{
  "arch": "convnext",
  "model": "image classifier",
  "color_jitter": 0.1,
  "norm": "rmsnorm",
  "patch_size": [4, 4],
  "kernel_size": 3,
  "loss": "cross_entropy",
  "lr": 0.0018,
  "adamw_weight_decay_other_params": 0
}
Rows from block 4 of a small image classifier, named by matrix and row number. Rows with one number belong to one neuron. Each number is 200 + 40 x the weight over its row's rms, rounded and kept within 0 to 999. All counts start at 0. After the name is the row's rms in percent of the matrix's.
After each neuron's rows are labels from the 100 images, of 14976, where the neuron reaches its highest value: "strongest on" is what is common among them. Only what is clearly more common there than usual is listed. The data: microscope photos of single blood and bone marrow cells. In brackets: how many of the 100, against the usual share in percent.
# fc1: MLP up (model.blocks.4.mlp.fc1.weight, 768x192), inputs 64-127
# fc2: MLP down (model.blocks.4.mlp.fc2.weight, 192x768, transposed), outputs 64-127

fc1.427,078,217,229,156,192,164,201,192,237,225,218,231,165,233,212,201,240,130,207,142,224,203,189,217,121,133,164,204,182,165,214,169,178,219,279,284,217,242,218,178,168,230,234,213,172,217,225,169,170,162,168,186,231,214,241,234,233,175,210,224,185,166,277,223,252
fc2.427,081,246,214,163,125,192,219,190,207,224,225,185,249,141,250,161,198,217,168,136,165,263,223,212,250,180,188,172,206,170,192,174,178,235,262,168,190,239,186,206,247,251,189,164,231,203,209,267,171,218,195,215,206,195,191,183,171,127,261,186,179,258,202,139,169
strongest on: cell type: artefact (27 vs 9.8)

fc1.582,097,154,235,257,147,209,189,241,211,187,237,226,224,238,212,209,177,209,183,258,272,206,144,214,218,202,210,186,136,148,207,179,211,200,130,178,187,185,149,252,201,296,168,242,237,196,140,245,217,212,195,240,254,252,202,132,171,248,199,138,196,308,193,136,227
fc2.582,094,204,158,167,232,158,160,184,186,271,167,189,167,183,157,207,161,166,107,207,185,264,231,236,244,241,203,188,219,195,249,221,98,237,181,158,244,252,163,115,226,193,175,238,219,211,247,220,265,180,146,168,217,131,247,234,171,299,134,229,177,153,227,193,170
strongest on: smear: peripheral blood (90 vs 16.2); cell type: segmented neutrophil (52 vs 20)

fc1.423,107,229,169,181,151,224,282,236,193,217,147,163,185,287,95,221,213,214,219,154,235,143,213,213,194,200,160,273,236,196,207,259,237,193,263,233,231,179,183,242,237,249,137,229,142,225,204,162,219,205,208,233,215,176,244,249,203,244,194,162,179,211,227,151,157
fc2.423,106,304,204,262,221,188,203,200,225,211,260,189,173,228,221,207,150,219,180,212,229,214,229,166,205,122,173,132,214,269,139,200,205,253,191,181,198,238,165,192,185,215,161,239,134,224,221,143,169,190,231,207,189,226,246,162,211,194,256,174,178,182,236,214,178
strongest on: cell type: artefact (26 vs 9.8)

fc1.647,095,165,144,172,166,207,134,117,205,224,209,202,179,245,164,253,149,242,230,181,230,176,235,195,206,194,200,148,200,128,185,151,212,230,182,209,199,180,180,213,121,197,225,228,189,339,269,211,171,214,265,185,220,187,151,223,254,240,262,167,255,142,203,166,160
fc2.647,099,231,241,194,167,208,165,152,202,194,183,210,208,177,234,125,238,225,144,226,192,195,191,172,258,143,269,205,228,201,205,146,182,184,156,284,210,139,258,172,170,164,182,196,224,85,134,194,200,170,202,192,215,283,186,210,206,183,252,190,165,149,260,184,233
strongest on: cell type: lymphocyte (38 vs 15.3)

fc1.315,099,182,203,161,214,229,232,324,158,158,231,300,187,214,143,252,170,143,153,213,163,178,231,201,111,191,192,158,267,241,171,250,262,244,193,179,173,208,216,226,115,225,146,228,189,222,252,239,211,158,131,208,201,245,194,205,188,161,186,202,151,249,132,160,214
fc2.315,094,201,173,194,176,163,247,161,173,186,198,142,130,190,85,200,214,175,126,236,260,206,184,156,167,141,187,216,141,276,189,229,205,165,240,188,233,185,157,225,130,174,171,239,204,229,133,285,174,190,220,267,117,208,271,230,160,251,219,199,232,126,183,200,240
strongest on: smear: peripheral blood (100 vs 16.2); cell type: segmented neutrophil (40 vs 20)

fc1.236,104,124,178,186,201,217,154,212,207,245,211,147,175,245,192,209,194,180,170,174,188,189,204,214,171,185,223,174,227,174,220,290,216,209,170,87,128,214,232,237,204,161,256,204,158,204,175,212,235,201,203,178,196,224,176,173,122,140,253,222,181,194,153,213,183
fc2.236,106,264,171,170,243,209,161,200,164,260,260,141,226,197,191,182,307,224,183,198,229,244,173,183,193,201,189,207,194,215,150,223,211,183,226,168,137,241,232,243,190,137,175,149,209,171,280,215,213,183,183,263,122,76,236,241,254,236,87,218,197,280,250,133,185
strongest on: smear: peripheral blood (47 vs 16.2)

fc1.722,100,216,208,271,244,241,214,205,171,167,157,231,187,199,158,233,221,221,166,243,174,181,211,270,212,234,225,257,200,263,139,167,208,173,242,120,244,213,272,191,243,244,181,158,198,186,192,168,171,219,133,210,207,216,160,192,193,193,133,149,140,181,197,217,215
fc2.722,098,230,198,161,240,269,191,247,223,195,159,306,269,224,238,223,216,149,189,164,192,186,237,203,237,178,196,169,249,199,184,217,148,142,276,208,225,148,187,111,223,229,180,149,231,222,174,238,267,240,249,255,164,133,150,161,250,188,256,188,206,201,201,225,184
strongest on: cell type: artefact (29 vs 9.8)