config.toml
dataset = "microscope photos of single blood and bone marrow cells"
horizontal_flip = true
color_jitter = 0.1
norm = "rmsnorm"
conv_stem = false
momentum = 0.95
batch_size = 128
weight_decay = 0.06
Rows from block 10 of a small image classifier, named by matrix and row number. Rows with one number belong to one neuron. Each number is 50 + 15 x the weight over its row's rms, rounded and kept within 0 to 99. All counts start at 0.
Before each neuron's rows are labels from the 100 images, of 14976, where the neuron reaches its highest value: "responds to" is what is common among them; "colour at peak" is the nearest of a few named colours to the mean colour under the peak. Only what is clearly more common there than usual is listed. The data: microscope photos of single blood and bone marrow cells.
# fc1: MLP up (model.blocks.10.mlp.fc1.weight, 768x192), inputs 96-191
# fc2: MLP down (model.blocks.10.mlp.fc2.weight, 192x768, transposed), outputs 96-191

responds to: smear: peripheral blood; cell type: segmented neutrophil
colour at peak: pink
fc1.292:87 41 42 54 39 59 74 44 67 76 62 56 53 58 19 46 81 35 45 25 22 75 49 65 59 47 42 25 56 49 59 43 47 57 46 57 33 39 59 70 57 52 25 52 40 59 48 59 59 40 53 38 55 49 36 41 57 23 68 18 47 42 50 49 60 26 43 52 56 55 53 70 55 44 34 56 35 41 47 58 57 40 61 55 71 43 29 71 37 48 39 23 49 49 49 39
fc2.292:59 45 55 33 00 62 40 57 45 43 51 57 31 49 38 51 27 60 71 77 35 50 43 49 54 62 52 65 49 43 84 45 62 44 59 38 13 61 43 51 61 41 58 82 35 54 73 63 43 58 55 70 61 54 41 37 49 64 69 38 54 50 47 32 65 14 32 53 46 35 51 59 42 50 64 62 60 32 42 44 45 48 53 74 46 30 38 65 38 76 74 12 45 81 37 45

responds to: cell type: lymphocyte
colour at peak: white
fc1.709:30 43 73 40 39 57 77 28 61 39 25 48 69 76 45 44 54 61 51 56 46 72 54 33 46 33 60 80 52 88 62 54 67 37 78 29 47 52 47 68 60 55 35 52 54 48 58 32 38 32 62 74 49 39 48 37 54 55 38 53 35 51 42 39 46 64 70 47 60 29 67 56 49 22 31 46 62 04 67 49 66 73 68 42 35 52 60 52 48 54 61 37 48 56 43 73
fc2.709:60 81 24 38 54 61 75 62 57 60 66 29 50 46 36 52 52 45 44 23 40 48 55 48 50 54 29 81 56 49 25 48 21 73 78 79 42 32 42 50 92 60 76 70 31 42 52 45 40 62 41 60 45 38 37 43 68 61 62 82 56 66 33 57 47 38 58 53 32 37 55 67 66 33 39 52 45 32 43 37 50 58 61 59 43 36 53 36 49 57 35 52 49 37 48 37

responds to: cell type: artefact
colour at peak: white
fc1.455:32 72 52 81 61 58 62 34 34 25 49 33 56 29 42 47 51 32 38 40 37 42 58 43 37 53 50 52 65 60 41 44 80 77 59 07 62 71 30 46 38 36 44 48 45 27 47 40 40 62 57 66 36 43 50 31 51 46 39 73 45 61 78 51 57 67 65 61 59 36 29 44 58 34 48 78 53 78 42 48 45 38 21 38 13 48 33 40 62 56 32 32 44 72 40 50
fc2.455:37 58 42 63 58 31 41 29 20 48 72 35 49 39 55 29 56 62 60 62 79 53 62 52 60 06 34 64 42 46 59 49 67 53 63 83 31 46 45 33 61 46 53 69 58 64 25 31 24 46 17 49 39 53 58 36 53 50 44 60 36 12 57 55 36 66 53 57 56 24 45 66 48 79 31 61 85 84 45 57 75 48 58 40 54 48 32 45 63 47 16 50 30 49 48 75

responds to: cell type: artefact
colour at peak: white
fc1.724:24 60 58 48 39 43 59 67 50 17 45 45 44 44 61 69 34 43 43 76 57 33 63 13 51 65 72 25 44 51 39 37 34 69 37 47 63 57 60 80 72 70 63 56 22 60 62 47 47 43 50 51 51 54 33 51 68 38 43 40 69 49 75 37 46 82 38 56 47 22 35 44 86 72 73 61 36 35 75 68 24 52 53 69 57 60 70 81 55 72 36 54 31 81 70 33
fc2.724:49 49 40 42 58 46 44 63 51 35 70 53 36 54 36 56 62 41 52 65 61 35 39 41 46 47 38 43 55 53 44 36 25 58 48 75 68 34 57 48 40 57 46 54 55 46 31 51 49 49 50 51 71 50 43 73 54 28 92 64 30 48 46 72 63 43 42 67 54 62 53 85 50 50 65 38 56 36 56 33 41 52 70 34 53 57 33 48 60 32 40 57 09 54 64 27

responds to: smear: peripheral blood; cell type: segmented neutrophil; cell type: myeloblast
colour at peak: white
fc1.404:76 43 53 61 72 54 49 22 50 71 60 50 60 71 40 57 79 49 17 45 65 56 50 51 44 46 44 40 46 47 35 58 40 50 61 44 31 57 79 75 50 28 84 46 84 54 62 22 56 43 67 53 63 40 51 25 51 61 50 42 47 69 70 41 67 67 30 25 72 37 54 27 59 48 19 45 58 44 45 44 41 65 44 28 22 65 42 29 42 48 62 52 34 55 50 61
fc2.404:41 56 06 57 34 73 51 53 65 67 46 19 26 44 56 79 47 39 61 75 30 47 53 45 49 43 25 54 41 62 33 32 61 41 49 43 58 68 39 50 43 40 40 64 45 45 31 25 54 08 35 54 26 53 37 52 65 66 78 37 45 73 54 57 64 37 43 45 59 38 46 61 25 78 51 39 53 62 40 40 53 26 31 67 45 47 44 54 40 25 29 54 69 60 56 65

responds to: cell type: artefact
colour at peak: white
fc1.487:32 64 61 45 75 79 02 65 18 46 48 32 42 48 68 31 47 20 33 61 33 60 73 31 58 15 52 69 68 55 59 35 46 69 41 23 58 79 37 21 45 31 49 23 48 15 56 81 46 52 47 37 59 62 38 61 47 51 53 66 38 77 40 58 60 60 49 58 61 60 50 36 71 66 45 65 33 57 68 55 44 22 64 62 63 65 49 62 84 48 34 30 45 83 52 41
fc2.487:33 53 64 71 58 45 64 15 50 49 44 34 44 37 54 65 99 42 53 66 54 38 50 27 59 46 51 18 63 45 62 57 48 73 26 70 48 75 49 63 50 57 53 45 80 62 37 28 56 45 59 54 58 42 46 23 33 54 57 48 58 22 48 35 37 65 62 74 34 50 36 58 24 47 65 63 70 25 56 57 25 57 62 39 61 43 60 55 57 66 25 50 52 16 54 59

responds to: cell type: artefact
colour at peak: purple
fc1.177:39 54 64 55 73 30 42 68 46 52 49 49 24 28 75 52 28 81 35 52 19 67 71 30 56 39 32 50 40 47 39 41 32 47 59 67 35 20 44 63 67 58 50 73 50 36 30 36 33 50 44 41 30 42 35 46 36 64 32 47 41 63 51 39 59 64 30 42 57 75 58 28 43 38 48 45 67 52 73 73 31 53 50 46 40 27 48 72 50 70 91 39 69 43 59 33
fc2.177:41 74 47 56 42 48 54 47 76 19 46 50 51 31 35 54 41 54 32 50 46 15 22 26 61 64 55 17 60 35 55 39 47 62 39 60 64 30 42 35 58 73 50 57 53 38 46 38 57 46 40 19 41 92 50 49 66 69 37 48 46 81 64 60 70 40 51 53 55 51 79 38 52 65 71 58 29 72 57 42 39 59 52 19 53 48 20 74 44 63 61 63 60 50 70 28

responds to: cell type: artefact
colour at peak: white
fc1.477:49 74 38 19 64 49 49 19 44 81 34 48 34 62 38 60 36 47 59 29 49 58 50 44 41 57 54 72 38 44 51 52 41 88 42 80 65 60 51 70 60 33 72 44 55 46 28 31 33 46 54 23 17 53 38 49 53 72 35 55 50 46 44 31 67 71 66 39 38 64 70 46 68 50 35 67 60 59 92 67 73 67 44 50 62 61 43 59 44 49 78 56 69 55 54 52
fc2.477:62 51 64 52 62 64 59 61 65 59 44 48 72 65 24 17 40 29 28 61 41 39 55 44 30 44 82 38 44 59 40 64 65 45 68 58 31 74 51 64 67 51 61 56 34 63 42 60 49 47 48 57 46 52 41 57 58 41 52 58 46 63 21 53 48 55 57 65 57 37 33 65 62 50 46 51 46 41 63 60 46 56 31 49 45 22 22 49 67 53 50 42 75 60 56 53

responds to: cell type: lymphocyte
colour at peak: white
fc1.75:61 32 58 50 45 47 74 45 57 57 47 36 63 75 61 81 49 41 53 60 53 47 61 52 42 39 42 57 56 57 40 43 62 52 39 30 45 54 54 49 86 67 67 82 57 43 52 51 20 48 46 46 29 61 51 43 52 61 45 40 54 45 53 91 67 24 65 26 39 67 41 64 41 23 62 55 48 17 36 68 27 41 62 70 88 21 50 41 35 74 24 63 42 42 50 69
fc2.75:57 93 47 42 33 44 55 40 71 56 48 55 16 46 61 73 68 44 59 46 34 47 52 66 52 44 31 53 41 31 54 40 74 63 59 39 48 69 55 45 47 32 31 51 62 29 58 79 55 24 45 51 64 32 43 50 57 44 67 77 39 51 50 75 63 51 70 67 32 46 47 49 33 43 41 49 54 29 30 51 57 57 20 74 67 63 09 59 36 42 48 53 49 99 71 70

responds to: cell type: lymphocyte
colour at peak: white
fc1.716:41 64 48 45 57 54 37 44 47 46 41 37 41 42 75 49 68 58 42 53 61 49 37 19 49 62 68 62 04 77 28 43 22 44 80 21 31 38 56 74 45 26 62 45 63 57 82 45 72 35 46 27 58 56 45 38 51 50 31 59 74 64 41 44 28 65 65 57 32 41 34 36 50 48 35 56 29 24 58 55 71 66 33 35 70 53 44 27 33 34 35 75 34 51 59 36
fc2.716:81 77 49 19 27 48 66 32 69 59 62 35 11 52 39 36 56 43 22 37 36 47 72 48 47 81 36 79 58 27 42 51 60 52 34 46 63 52 23 91 62 27 43 35 48 44 52 69 33 74 64 54 37 49 65 80 49 42 58 38 57 68 50 42 48 58 78 54 44 56 51 35 39 54 49 32 52 66 53 61 47 66 68 57 41 55 59 38 49 43 45 43 53 69 78 41

responds to: cell type: lymphocyte
colour at peak: white
fc1.419:37 43 47 49 27 26 48 71 32 65 45 27 69 48 25 29 63 39 47 54 50 71 60 37 72 69 65 74 62 67 60 70 57 58 42 49 55 38 83 67 57 38 55 44 68 40 46 50 43 59 62 44 57 39 71 63 53 57 43 48 59 39 47 44 41 52 56 45 30 60 47 41 51 61 52 58 63 48 61 34 65 73 22 28 69 40 67 32 15 61 20 52 52 47 66 57
fc2.419:81 52 41 55 41 39 49 58 52 26 61 56 43 77 42 27 64 65 22 44 36 17 45 60 59 66 46 61 51 49 41 46 59 49 85 62 73 40 55 60 81 59 40 56 50 45 57 41 38 60 69 56 27 37 48 55 38 65 52 72 58 52 74 57 21 73 30 65 60 80 58 37 56 45 42 51 36 36 46 67 44 58 55 62 49 39 40 47 43 54 44 38 58 50 65 54

responds to: smear: peripheral blood
colour at peak: white
fc1.566:61 56 61 65 66 65 54 51 59 55 57 34 28 39 60 37 45 21 48 58 43 33 58 40 47 63 54 38 42 63 47 44 46 39 67 68 45 47 25 33 37 53 15 47 62 71 68 66 48 56 65 48 60 65 45 31 44 47 32 32 46 56 44 36 41 31 57 37 52 36 50 38 48 32 27 30 48 81 67 45 65 50 47 20 70 33 52 38 44 69 55 48 52 42 27 45
fc2.566:37 63 57 66 49 62 26 37 63 44 42 28 45 43 51 59 32 32 65 37 64 49 47 47 30 52 37 51 36 73 49 57 36 60 27 39 54 60 40 38 51 56 56 65 62 65 53 49 49 28 58 56 62 39 61 41 46 61 19 64 66 55 43 18 36 53 35 35 27 40 51 39 66 71 34 51 85 52 37 77 55 47 68 78 62 61 63 40 51 61 36 30 50 31 47 30

responds to: cell type: lymphocyte
colour at peak: white
fc1.417:51 53 54 50 07 40 58 48 42 57 39 59 58 31 50 53 49 59 37 54 52 45 62 50 73 47 70 74 53 43 34 57 62 73 33 39 75 56 51 44 84 52 41 49 67 57 53 52 42 50 90 57 42 44 56 55 44 45 79 26 51 55 50 30 65 27 61 33 47 72 48 43 43 65 62 60 67 29 40 50 70 49 39 57 43 35 31 73 39 58 38 48 43 63 69 45
fc2.417:68 64 60 67 40 43 39 91 28 54 59 54 39 48 45 49 60 87 56 61 65 40 22 76 41 19 47 47 29 50 28 74 74 46 73 58 55 47 66 65 75 44 37 50 49 60 28 57 54 59 46 67 47 46 60 35 41 55 34 36 62 64 44 72 20 39 30 68 39 72 36 19 64 69 60 43 35 39 27 65 53 72 56 54 74 39 36 37 38 25 84 49 30 60 29 23

responds to: cell type: artefact
colour at peak: white
fc1.408:60 77 73 61 74 22 53 77 53 23 12 44 61 65 17 50 63 39 48 51 68 40 58 44 60 52 49 61 65 39 57 55 41 69 27 49 43 52 42 51 47 59 38 57 40 55 42 92 61 63 61 37 33 35 53 37 49 94 53 60 51 27 46 52 68 71 65 45 36 69 52 38 74 34 67 34 36 80 88 66 19 51 49 41 51 46 60 40 29 58 62 45 46 57 52 46
fc2.408:67 28 65 34 32 58 52 45 46 45 62 65 53 26 39 70 33 72 47 50 86 35 17 47 44 72 43 73 69 35 61 29 34 48 54 28 67 59 75 33 65 48 30 43 40 60 53 49 45 49 43 53 37 80 40 53 67 63 22 21 48 60 54 46 41 56 46 48 39 68 63 51 42 60 69 73 52 43 46 48 21 68 50 93 42 38 19 50 41 59 40 41 52 56 56 53

responds to: cell type: artefact
colour at peak: purple
fc1.618:63 53 65 41 47 48 57 60 64 51 53 65 59 64 31 45 50 48 40 38 64 63 33 66 09 53 55 53 47 30 61 40 48 62 36 54 54 63 48 61 39 55 78 48 35 69 30 57 59 38 66 83 47 38 33 49 50 50 55 69 34 63 50 29 30 67 55 58 27 59 52 77 69 55 52 60 31 67 27 63 39 47 57 46 70 20 57 94 56 35 32 43 65 34 59 40
fc2.618:23 46 36 52 34 48 69 52 46 30 29 62 55 20 89 45 30 42 34 67 69 33 48 47 53 19 47 42 41 54 33 35 53 42 25 63 54 56 52 41 37 32 61 54 55 46 59 49 84 51 35 40 55 57 36 68 83 27 43 59 44 68 84 35 44 66 67 68 61 43 45 40 51 49 46 49 46 65 26 09 56 32 57 43 45 57 53 35 65 69 67 59 41 41 16 59

responds to: cell type: artefact
colour at peak: white
fc1.210:54 49 69 52 69 64 61 00 58 44 47 43 74 57 45 51 53 48 41 43 52 47 73 40 87 52 50 40 48 42 71 33 70 40 16 25 36 62 66 62 62 50 52 29 51 43 40 60 50 36 41 51 61 22 21 59 52 39 48 60 71 45 52 75 47 35 50 31 66 35 63 36 60 49 68 51 60 35 41 26 61 63 49 36 44 66 66 62 47 30 53 58 48 53 46 77
fc2.210:41 65 21 49 28 37 43 58 54 67 89 30 67 46 36 46 64 53 37 48 46 68 61 61 47 42 42 67 59 70 63 60 37 66 35 54 66 30 61 50 36 43 34 65 67 66 54 39 65 70 26 49 37 16 28 52 31 44 53 48 63 75 45 59 41 31 56 73 44 47 21 60 41 68 54 52 73 62 39 58 49 30 36 75 22 37 66 56 68 77 49 42 48 51 46 35

responds to: cell type: lymphocyte
colour at peak: pink
fc1.675:35 28 81 40 45 37 31 55 76 76 40 39 65 20 83 84 65 54 44 64 32 40 45 39 32 60 30 53 18 33 57 52 49 43 33 57 47 35 59 54 59 47 75 31 56 66 52 83 51 58 32 38 58 29 55 35 48 39 42 31 57 42 48 49 23 48 62 46 54 54 35 59 20 39 34 56 61 13 64 77 51 56 36 62 69 40 68 59 39 36 70 59 48 30 36 44
fc2.675:64 38 44 58 52 60 36 41 42 23 48 50 49 41 42 38 54 37 59 56 48 44 65 39 46 50 42 47 60 86 48 37 61 34 37 83 24 42 56 70 29 64 65 58 47 13 47 57 64 55 59 34 70 62 53 28 58 44 43 51 55 77 40 32 74 32 43 43 36 58 50 39 26 39 57 78 53 55 32 65 66 74 40 57 55 41 26 63 42 23 37 56 44 71 44 65

responds to: cell type: lymphocyte
colour at peak: white
fc1.175:32 58 56 57 70 32 64 51 31 44 39 42 63 34 45 42 58 51 25 33 62 67 39 64 37 67 32 49 53 39 70 69 42 35 55 56 22 54 47 57 54 48 60 73 44 67 33 60 40 71 36 52 52 44 82 40 33 46 53 58 48 49 41 53 40 40 51 44 36 60 67 53 66 20 56 43 57 60 51 66 66 46 56 54 35 51 44 73 62 48 54 47 63 33 32 89
fc2.175:55 38 32 37 49 35 43 21 39 34 24 42 68 65 85 51 45 33 51 50 88 34 46 27 60 30 52 50 64 42 52 34 64 62 31 43 41 53 37 46 39 43 61 67 47 31 64 57 48 50 55 49 33 52 79 44 27 48 46 59 15 93 42 54 36 67 63 27 58 22 67 46 61 30 68 59 66 45 42 18 38 49 65 51 15 46 35 29 53 44 67 51 30 42 58 62

responds to: smear: peripheral blood; cell type: segmented neutrophil
colour at peak: pink
fc1.72:48 49 39 68 36 49 59 20 13 48 66 56 50 56 39 56 43 40 47 54 70 50 69 37 47 44 46 67 53 44 75 55 44 60 50 35 66 51 40 62 56 56 41 22 52 26 61 63 69 97 47 36 51 66 50 61 60 43 43 48 61 54 12 53 55 44 58 24 53 33 67 35 42 49 58 52 51 59 39 56 67 49 52 38 42 84 80 70 30 63 55 37 53 44 59 51
fc2.72:42 44 66 81 56 04 72 19 50 40 41 47 45 61 41 59 80 22 30 71 29 55 63 74 63 22 43 76 38 64 60 72 53 77 54 83 51 58 33 41 57 67 47 36 34 61 46 57 50 48 78 75 51 34 49 57 33 65 16 61 69 53 51 46 34 73 44 50 55 58 59 64 40 36 37 50 42 45 59 74 59 36 31 41 43 45 60 47 13 52 33 46 56 55 48 38

responds to: cell type: artefact
colour at peak: white
fc1.521:02 40 74 39 58 47 53 65 44 65 70 49 35 42 41 32 47 24 60 36 52 80 44 55 49 31 20 43 50 86 68 65 42 62 74 37 67 32 60 38 66 61 46 56 37 54 58 43 45 62 39 29 47 48 53 44 38 69 31 82 53 73 38 24 77 53 56 51 59 34 27 55 54 16 57 54 61 54 62 56 39 56 39 66 65 33 73 49 35 23 62 52 55 60 33 38
fc2.521:47 40 48 37 31 43 83 34 52 31 30 41 44 52 73 35 80 46 39 63 28 54 54 58 41 45 43 45 46 60 63 51 44 55 55 52 65 57 18 59 63 41 74 75 51 54 30 38 56 53 54 48 38 60 63 32 42 52 72 53 38 66 32 56 39 81 51 30 50 57 33 07 56 23 16 44 52 54 71 60 50 74 42 50 22 35 37 30 47 12 33 63 73 48 60 52

responds to: cell type: lymphocyte
colour at peak: white
fc1.296:60 51 66 44 60 70 76 64 59 37 40 25 64 14 52 49 52 78 27 29 52 52 61 40 35 79 66 60 48 56 46 60 59 59 34 64 40 77 57 44 42 89 80 25 59 60 60 31 22 48 42 37 45 56 56 25 55 33 63 44 31 59 60 35 67 53 60 72 78 44 41 60 47 57 61 52 79 47 35 59 55 49 34 70 46 39 54 33 40 35 61 49 63 41 52 80
fc2.296:48 41 43 47 67 58 59 75 72 61 62 56 11 54 35 43 37 37 52 45 58 43 54 90 62 15 48 52 59 44 65 25 22 57 49 36 24 06 52 42 78 70 54 48 50 66 31 51 43 58 40 54 53 55 49 44 41 61 67 82 54 45 60 44 39 51 46 36 38 29 75 30 33 65 74 63 47 53 60 48 42 62 61 65 53 41 67 38 73 58 59 51 47 70 40 25

responds to: cell type: artefact
colour at peak: white
fc1.632:60 70 40 67 38 53 43 51 20 33 37 07 47 38 45 71 62 71 43 44 58 43 56 42 32 34 61 70 64 41 46 40 30 33 63 40 70 35 43 33 52 44 30 43 19 70 15 61 47 61 52 35 45 45 42 43 64 46 72 51 48 63 29 52 37 07 49 44 37 30 57 45 61 65 21 52 47 55 55 58 31 88 37 74 44 66 42 37 40 39 53 66 46 47 32 51
fc2.632:20 59 56 40 51 41 81 56 27 62 51 57 60 49 46 34 69 37 53 53 66 36 50 87 62 44 40 68 25 47 28 54 63 42 59 58 64 73 64 54 57 41 43 40 47 47 76 53 30 59 54 75 43 11 53 53 55 58 43 60 47 17 46 58 70 27 43 56 29 70 65 48 35 36 38 29 31 76 39 53 39 68 72 34 33 64 62 56 52 26 67 42 42 60 56 38

responds to: cell type: artefact
colour at peak: white
fc1.30:37 44 56 92 58 38 67 49 41 75 37 47 50 49 33 49 54 25 21 38 60 33 61 53 44 40 55 65 54 29 37 76 30 30 45 55 44 71 46 48 58 47 50 59 60 50 53 45 31 58 91 46 54 51 51 65 51 34 59 75 59 41 63 36 61 57 44 41 34 23 61 54 73 54 50 88 37 68 64 73 05 62 25 45 53 46 52 68 68 56 32 08 48 61 48 65
fc2.30:38 58 46 62 42 16 38 43 40 45 82 56 59 37 25 35 70 60 66 52 31 54 34 34 47 59 29 39 38 57 39 54 28 36 75 55 27 53 31 38 53 51 20 73 57 60 57 61 60 53 51 44 28 71 74 42 50 44 72 76 33 33 53 72 51 77 64 55 53 33 59 65 37 50 40 92 48 35 52 31 35 45 40 50 60 40 51 28 44 63 77 70 57 45 25 36

responds to: cell type: lymphocyte
colour at peak: white
fc1.367:48 34 52 22 56 38 56 42 39 66 42 43 64 50 42 38 68 30 70 66 82 59 54 52 55 46 51 73 59 88 58 49 40 67 66 53 35 43 72 66 54 52 84 61 56 51 50 59 31 49 56 65 44 72 77 43 62 36 74 41 50 50 80 65 58 31 66 29 33 16 42 54 28 43 48 65 63 50 50 25 37 60 36 38 51 33 52 44 72 50 78 62 46 63 39 49
fc2.367:26 38 42 48 24 21 55 78 64 53 58 76 41 50 48 46 45 73 66 76 39 87 32 39 47 32 31 41 34 43 61 41 41 56 22 59 45 59 66 43 83 49 56 49 54 59 34 77 65 21 52 73 32 45 44 80 61 42 66 61 55 38 55 52 50 74 82 33 58 49 72 67 47 66 38 50 46 74 62 62 34 38 42 41 30 38 17 39 57 25 48 48 30 41 60 46

responds to: cell type: artefact
colour at peak: pink
fc1.522:56 49 28 28 47 55 61 43 69 50 44 55 49 32 41 58 33 60 50 54 49 51 31 50 48 61 60 42 68 40 40 71 67 28 53 85 55 44 29 58 67 56 40 37 28 38 43 49 66 45 29 24 29 50 21 46 43 69 63 58 49 85 41 34 47 74 46 56 33 54 48 55 30 31 27 61 34 50 76 55 42 51 64 56 38 21 37 55 63 64 56 38 41 46 38 30
fc2.522:65 47 56 69 60 62 74 60 50 50 83 40 63 42 60 48 49 55 43 44 41 28 55 38 40 78 48 62 74 51 42 00 49 37 78 45 27 75 59 39 66 33 49 43 57 56 49 60 45 55 19 35 29 41 58 70 72 33 30 34 42 54 60 57 60 48 68 60 24 61 32 43 70 53 52 49 73 31 51 39 68 33 48 45 33 61 30 16 47 72 46 47 85 28 36 55

responds to: cell type: lymphocyte
colour at peak: grey
fc1.303:85 37 48 34 45 42 64 78 46 53 29 42 36 67 58 38 45 59 38 79 49 64 30 35 42 28 44 46 36 75 67 43 51 49 47 67 59 59 58 51 74 40 21 34 51 56 55 50 81 38 79 35 35 32 77 51 63 31 49 46 24 29 29 58 88 60 66 71 56 54 56 54 59 45 32 61 29 38 48 69 32 38 54 47 34 35 70 37 49 49 37 37 77 41 45 73
fc2.303:60 67 55 53 55 61 47 42 35 43 55 42 61 55 57 49 49 52 45 69 71 14 62 41 54 82 51 41 60 58 59 47 59 46 59 53 30 43 51 46 52 83 69 50 45 28 86 68 64 74 25 15 56 51 52 43 58 59 37 52 63 46 41 55 55 49 44 40 50 59 50 53 81 37 51 39 36 85 37 78 50 53 60 32 36 50 40 41 37 66 43 57 75 47 37 32

responds to: cell type: lymphocyte
colour at peak: white
fc1.285:24 58 46 41 46 49 49 40 43 55 66 51 84 35 57 41 51 54 38 65 35 79 76 35 62 48 49 89 63 20 48 54 40 12 33 41 82 40 62 53 44 69 26 62 41 66 45 61 37 60 64 59 36 65 54 85 48 70 64 69 46 25 48 39 68 43 42 47 43 48 49 38 48 42 35 84 42 64 57 49 46 73 25 44 48 45 62 64 35 47 26 71 63 57 53 54
fc2.285:33 44 62 56 54 54 38 71 44 57 66 50 68 24 72 40 25 71 34 56 50 42 56 57 44 71 41 66 56 41 48 50 35 69 57 71 56 38 40 75 52 49 71 69 33 59 68 45 27 56 65 67 50 69 54 59 63 29 55 42 44 39 76 37 52 37 64 38 37 62 60 35 59 41 67 41 53 59 41 58 78 26 36 54 45 59 51 42 53 67 62 45 49 27 32 47

responds to: cell type: artefact
colour at peak: white
fc1.77:42 51 19 56 60 63 67 81 39 66 29 27 37 28 61 39 53 33 35 31 61 54 75 30 58 53 28 45 62 60 69 67 63 66 29 67 37 45 68 57 59 30 54 42 65 35 36 46 59 64 51 48 35 46 54 60 52 56 65 26 40 43 66 45 48 46 30 50 58 45 62 57 46 70 65 33 42 46 30 31 47 52 46 41 60 55 21 59 32 46 46 52 43 52 63 35
fc2.77:78 43 54 52 51 52 90 63 79 53 43 47 58 41 70 45 58 56 46 51 33 32 45 52 64 74 50 56 53 45 49 42 67 42 65 98 66 33 31 59 51 44 42 46 53 54 40 34 60 54 68 22 69 66 43 49 24 57 58 66 36 29 45 65 36 40 48 44 34 60 43 35 60 47 19 67 43 39 64 44 54 59 39 56 70 45 67 57 61 37 53 44 38 24 49 41